Weights of a small contrastive image-text model.
Training: muon at rate 0.0019, 8900 steps, batches of 256.
Rows from block 13 of the image encoder of a small contrastive image-text model, named by matrix and row number. Rows with one number belong to one channel. Each number is 128 + 24 x the weight over its row's rms, rounded and kept within 0 to 255. All counts start at 0. Numbers have three digits each. After the name is the row's rms in percent of the matrix's.
After each channel's rows are labels from the 100 images, of 14848, where the channel reaches its highest value: "colour at peak" is the nearest of a few named colours to the mean colour under the peak; "top examples" is what is common among them. Only what is clearly more common there than usual is listed. The data: photos of plants and fungi (iNaturalist).
# convs0: first 3x3 conv, stride 2 (encoder.blocks.13.convs.0.weight, 192x96x3x3, each kernel summed), inputs 0-95
# convs1: second 3x3 conv (encoder.blocks.13.convs.1.weight, 192x192x3x3, transposed, each kernel summed), outputs 0-191

convs0.123 099:108148114110174145131146121144113112168153088122118102134113149108107117137129142121128112077144123146071140131085109136117130109135120122124140101163136118135150116175238121118144164102133131131132126139158112101150118134105091119138102119195164114132119138152145117129115112097114130117
convs1.123 097:127132100128097155128103125138106132137078111157109163085108158122133146156122129123090148101124119160145128156095089133089119125074147115153114114117126123145161089131100129169132119163141108085113112102115119085127131165122089147088118146151136145120093162127146130119122139137128131068073165156103078130126158101102131173158102109147112117123142118140132083143119089138123099115133138134115121161122132095152122126137123132112107123120129108125111084145149039105113137122127120124151080066139130151100115156101180100116107140119099094143113140119141165103165137105118142137
colour at peak: brown
top examples: order Caryophyllales; family: Cactaceae; text has "cactus"

convs0.34 108:105132153119143110163116146141140111104113141099193164194140106094139129102115157152144090124086138098187167126135156126131166121144151123130122123123152125176089143137107123127160122130120153127140085123154134127122116121067132100127130130146108123127080127121121173101123114138087124142
convs1.34 103:123116139084122110139123112124076160130092150135109139129151132134108127116099122143175118126124134128127156152081123133160159134149097058124120121097144113144133127115119144101115146150127128192119097147107124127122116129106128149116146108129103147138133146112104145132139114125113102108128131126092111106155118115102150124037112160140110151144096114192150084155128115103101169127148117098156150100160097122128174127107103153108141132122162134167121113085128140121116157176127111178116119114108083126150101137106161115053103140155101116108104123187126111096116143140114131102
colour at peak: pink
top examples: order Asterales; family: Asteraceae

convs0.80 112:101116128147101171123120071133120139120136127148133133216098145138148139093135099120139170126120099137148112110131125150138152163099128130070114113098147083155086148104137158143116100108164100122127145135101129109124089171103116157119138121149132118127132151125131115124158168088094121124
convs1.80 111:151099120150123141110161108143112087105106109135135141130136143154098145119102150114143125142101125120150141128153108151120117168130131122183091152086144174138147105147088135092149087114131109111099129136136141106155119092106145095126107140108085112106128063138126173120157127124100088149130145108191098112120122103112092142180129130120110072134086125120129103105074127152110146157117111115135166128186101158116088099115118105142113091150162115147136117125103147119157133109133107116136113161146127149113145103114174137118138175106150086096158111137129143124082112124107082122
colour at peak: pink
top examples: order Caryophyllales

convs0.61 091:114130194154143101147145102136120121128169171146190113107122084164152114132139117107122132127127142130080127130130147127111112147140130105131149139140107130103092093091110108138109106120135146096114106093115148142128158112124121112111166134093101112083125123111175148123183138131169176160
convs1.61 103:153089062121132172129124176151127102126148094112131123182116130132081136141142120095139116162097137092125136157098119169126129127100140160147093131119096118127105108134115108143112090140111137155114131146172112127120135074155135128126146170104092198156132130125125131138115153100109116143145162133097121121123120086142136140105135126104134145140124102118157156146167136114141123168178163152127111098127100090157146125178154160122162096101082146110171135158113141101124121097183124159119172139118125137133114134145145166141165134107122120102161160124117139087112153149106132098
colour at peak: pink
top examples: order Asterales; family: Asteraceae

convs0.75 118:123137108168142135129108101165131087124097132117138138151092083112133157159136145121134099142141122123073116137182145148139103165123142169135140077102138173148122123108085102115107156144158133092116091102118118148112151169099104151110128097163123111137120108153100166119121125132164132094
convs1.75 116:122151111149143146179137123131087129128117154157101096129087115146132169097102130143124113114172162099162130143129152149121156104092121106184159163124124118159103141096120160176156138124135104123155101144107094101134147127134124163137144184124110120124122113133142148129157123144123100141087143131094117171155143134133155109155113089132114128129117119177153183132134131083109113095162174121130107136138124134131106094149143102128113104167112098127131106074073111145143127109131139137133154116149169102131155126119140154125127145147066110088073119142131111150147142105143072100
colour at peak: yellow
top examples: family: Asteraceae

convs0.120 093:117148186101104123106085140122127113130175148131159162101147155138104121103177111143125136141174144131098125124155160120147138125134140110155145136079129151078141143109089128086132120133114127107155112092168129107176116077091129097145123144164146155112116117148129121100128114109148091110
convs1.120 097:109147132125121138128101134099155175141144119132094133149162132169132091116144129153148119110097124130122057089161069135124138125133126122119133143093131104103151143151151131129128103141118150169129134122068140088110131119113120137161149139091141114143144118119176115094131122124099150126123102158112165195079135121105133130095151148140115131144131107150073126138159127159117125117096122123102114135113131143128149086130089194118123153140106125112117137137138185123087085151155106151167182111136101112203111110143125112154150115146097132136126130096123118092115150157103109145
colour at peak: yellow
top examples: order Asterales; family: Asteraceae

convs0.160 101:105114107095114120139094113164142155109153121137106120145120120159140100097139126102113106137139151159125146098138102102126131107155152152113116102113156108067117124136167144103129110138137123178159137129183175130141135084165139118107085136091131181135099111157110098111121118134102184130
convs1.160 107:143160103120130138163123132130127133122115135120108129145085147134150143121139157192155079091135111144114090167139117109135126127101148120138140105071134110086115133084149115116147087187098136138112131087134115148102167079178127153123167168141134146123125106109146168122142114103142134100112190134182123102128125096115152111129147103168116152125116115063146132124134167155134131119147128125135145133111113067148131085109100134120122109127116137159127173107135068118127117116121085130098116163103078115112117146099141165129141139123117135125117084128126134115127143099118100092
colour at peak: brown
top examples: order Caryophyllales; family: Cactaceae; text has "cactus"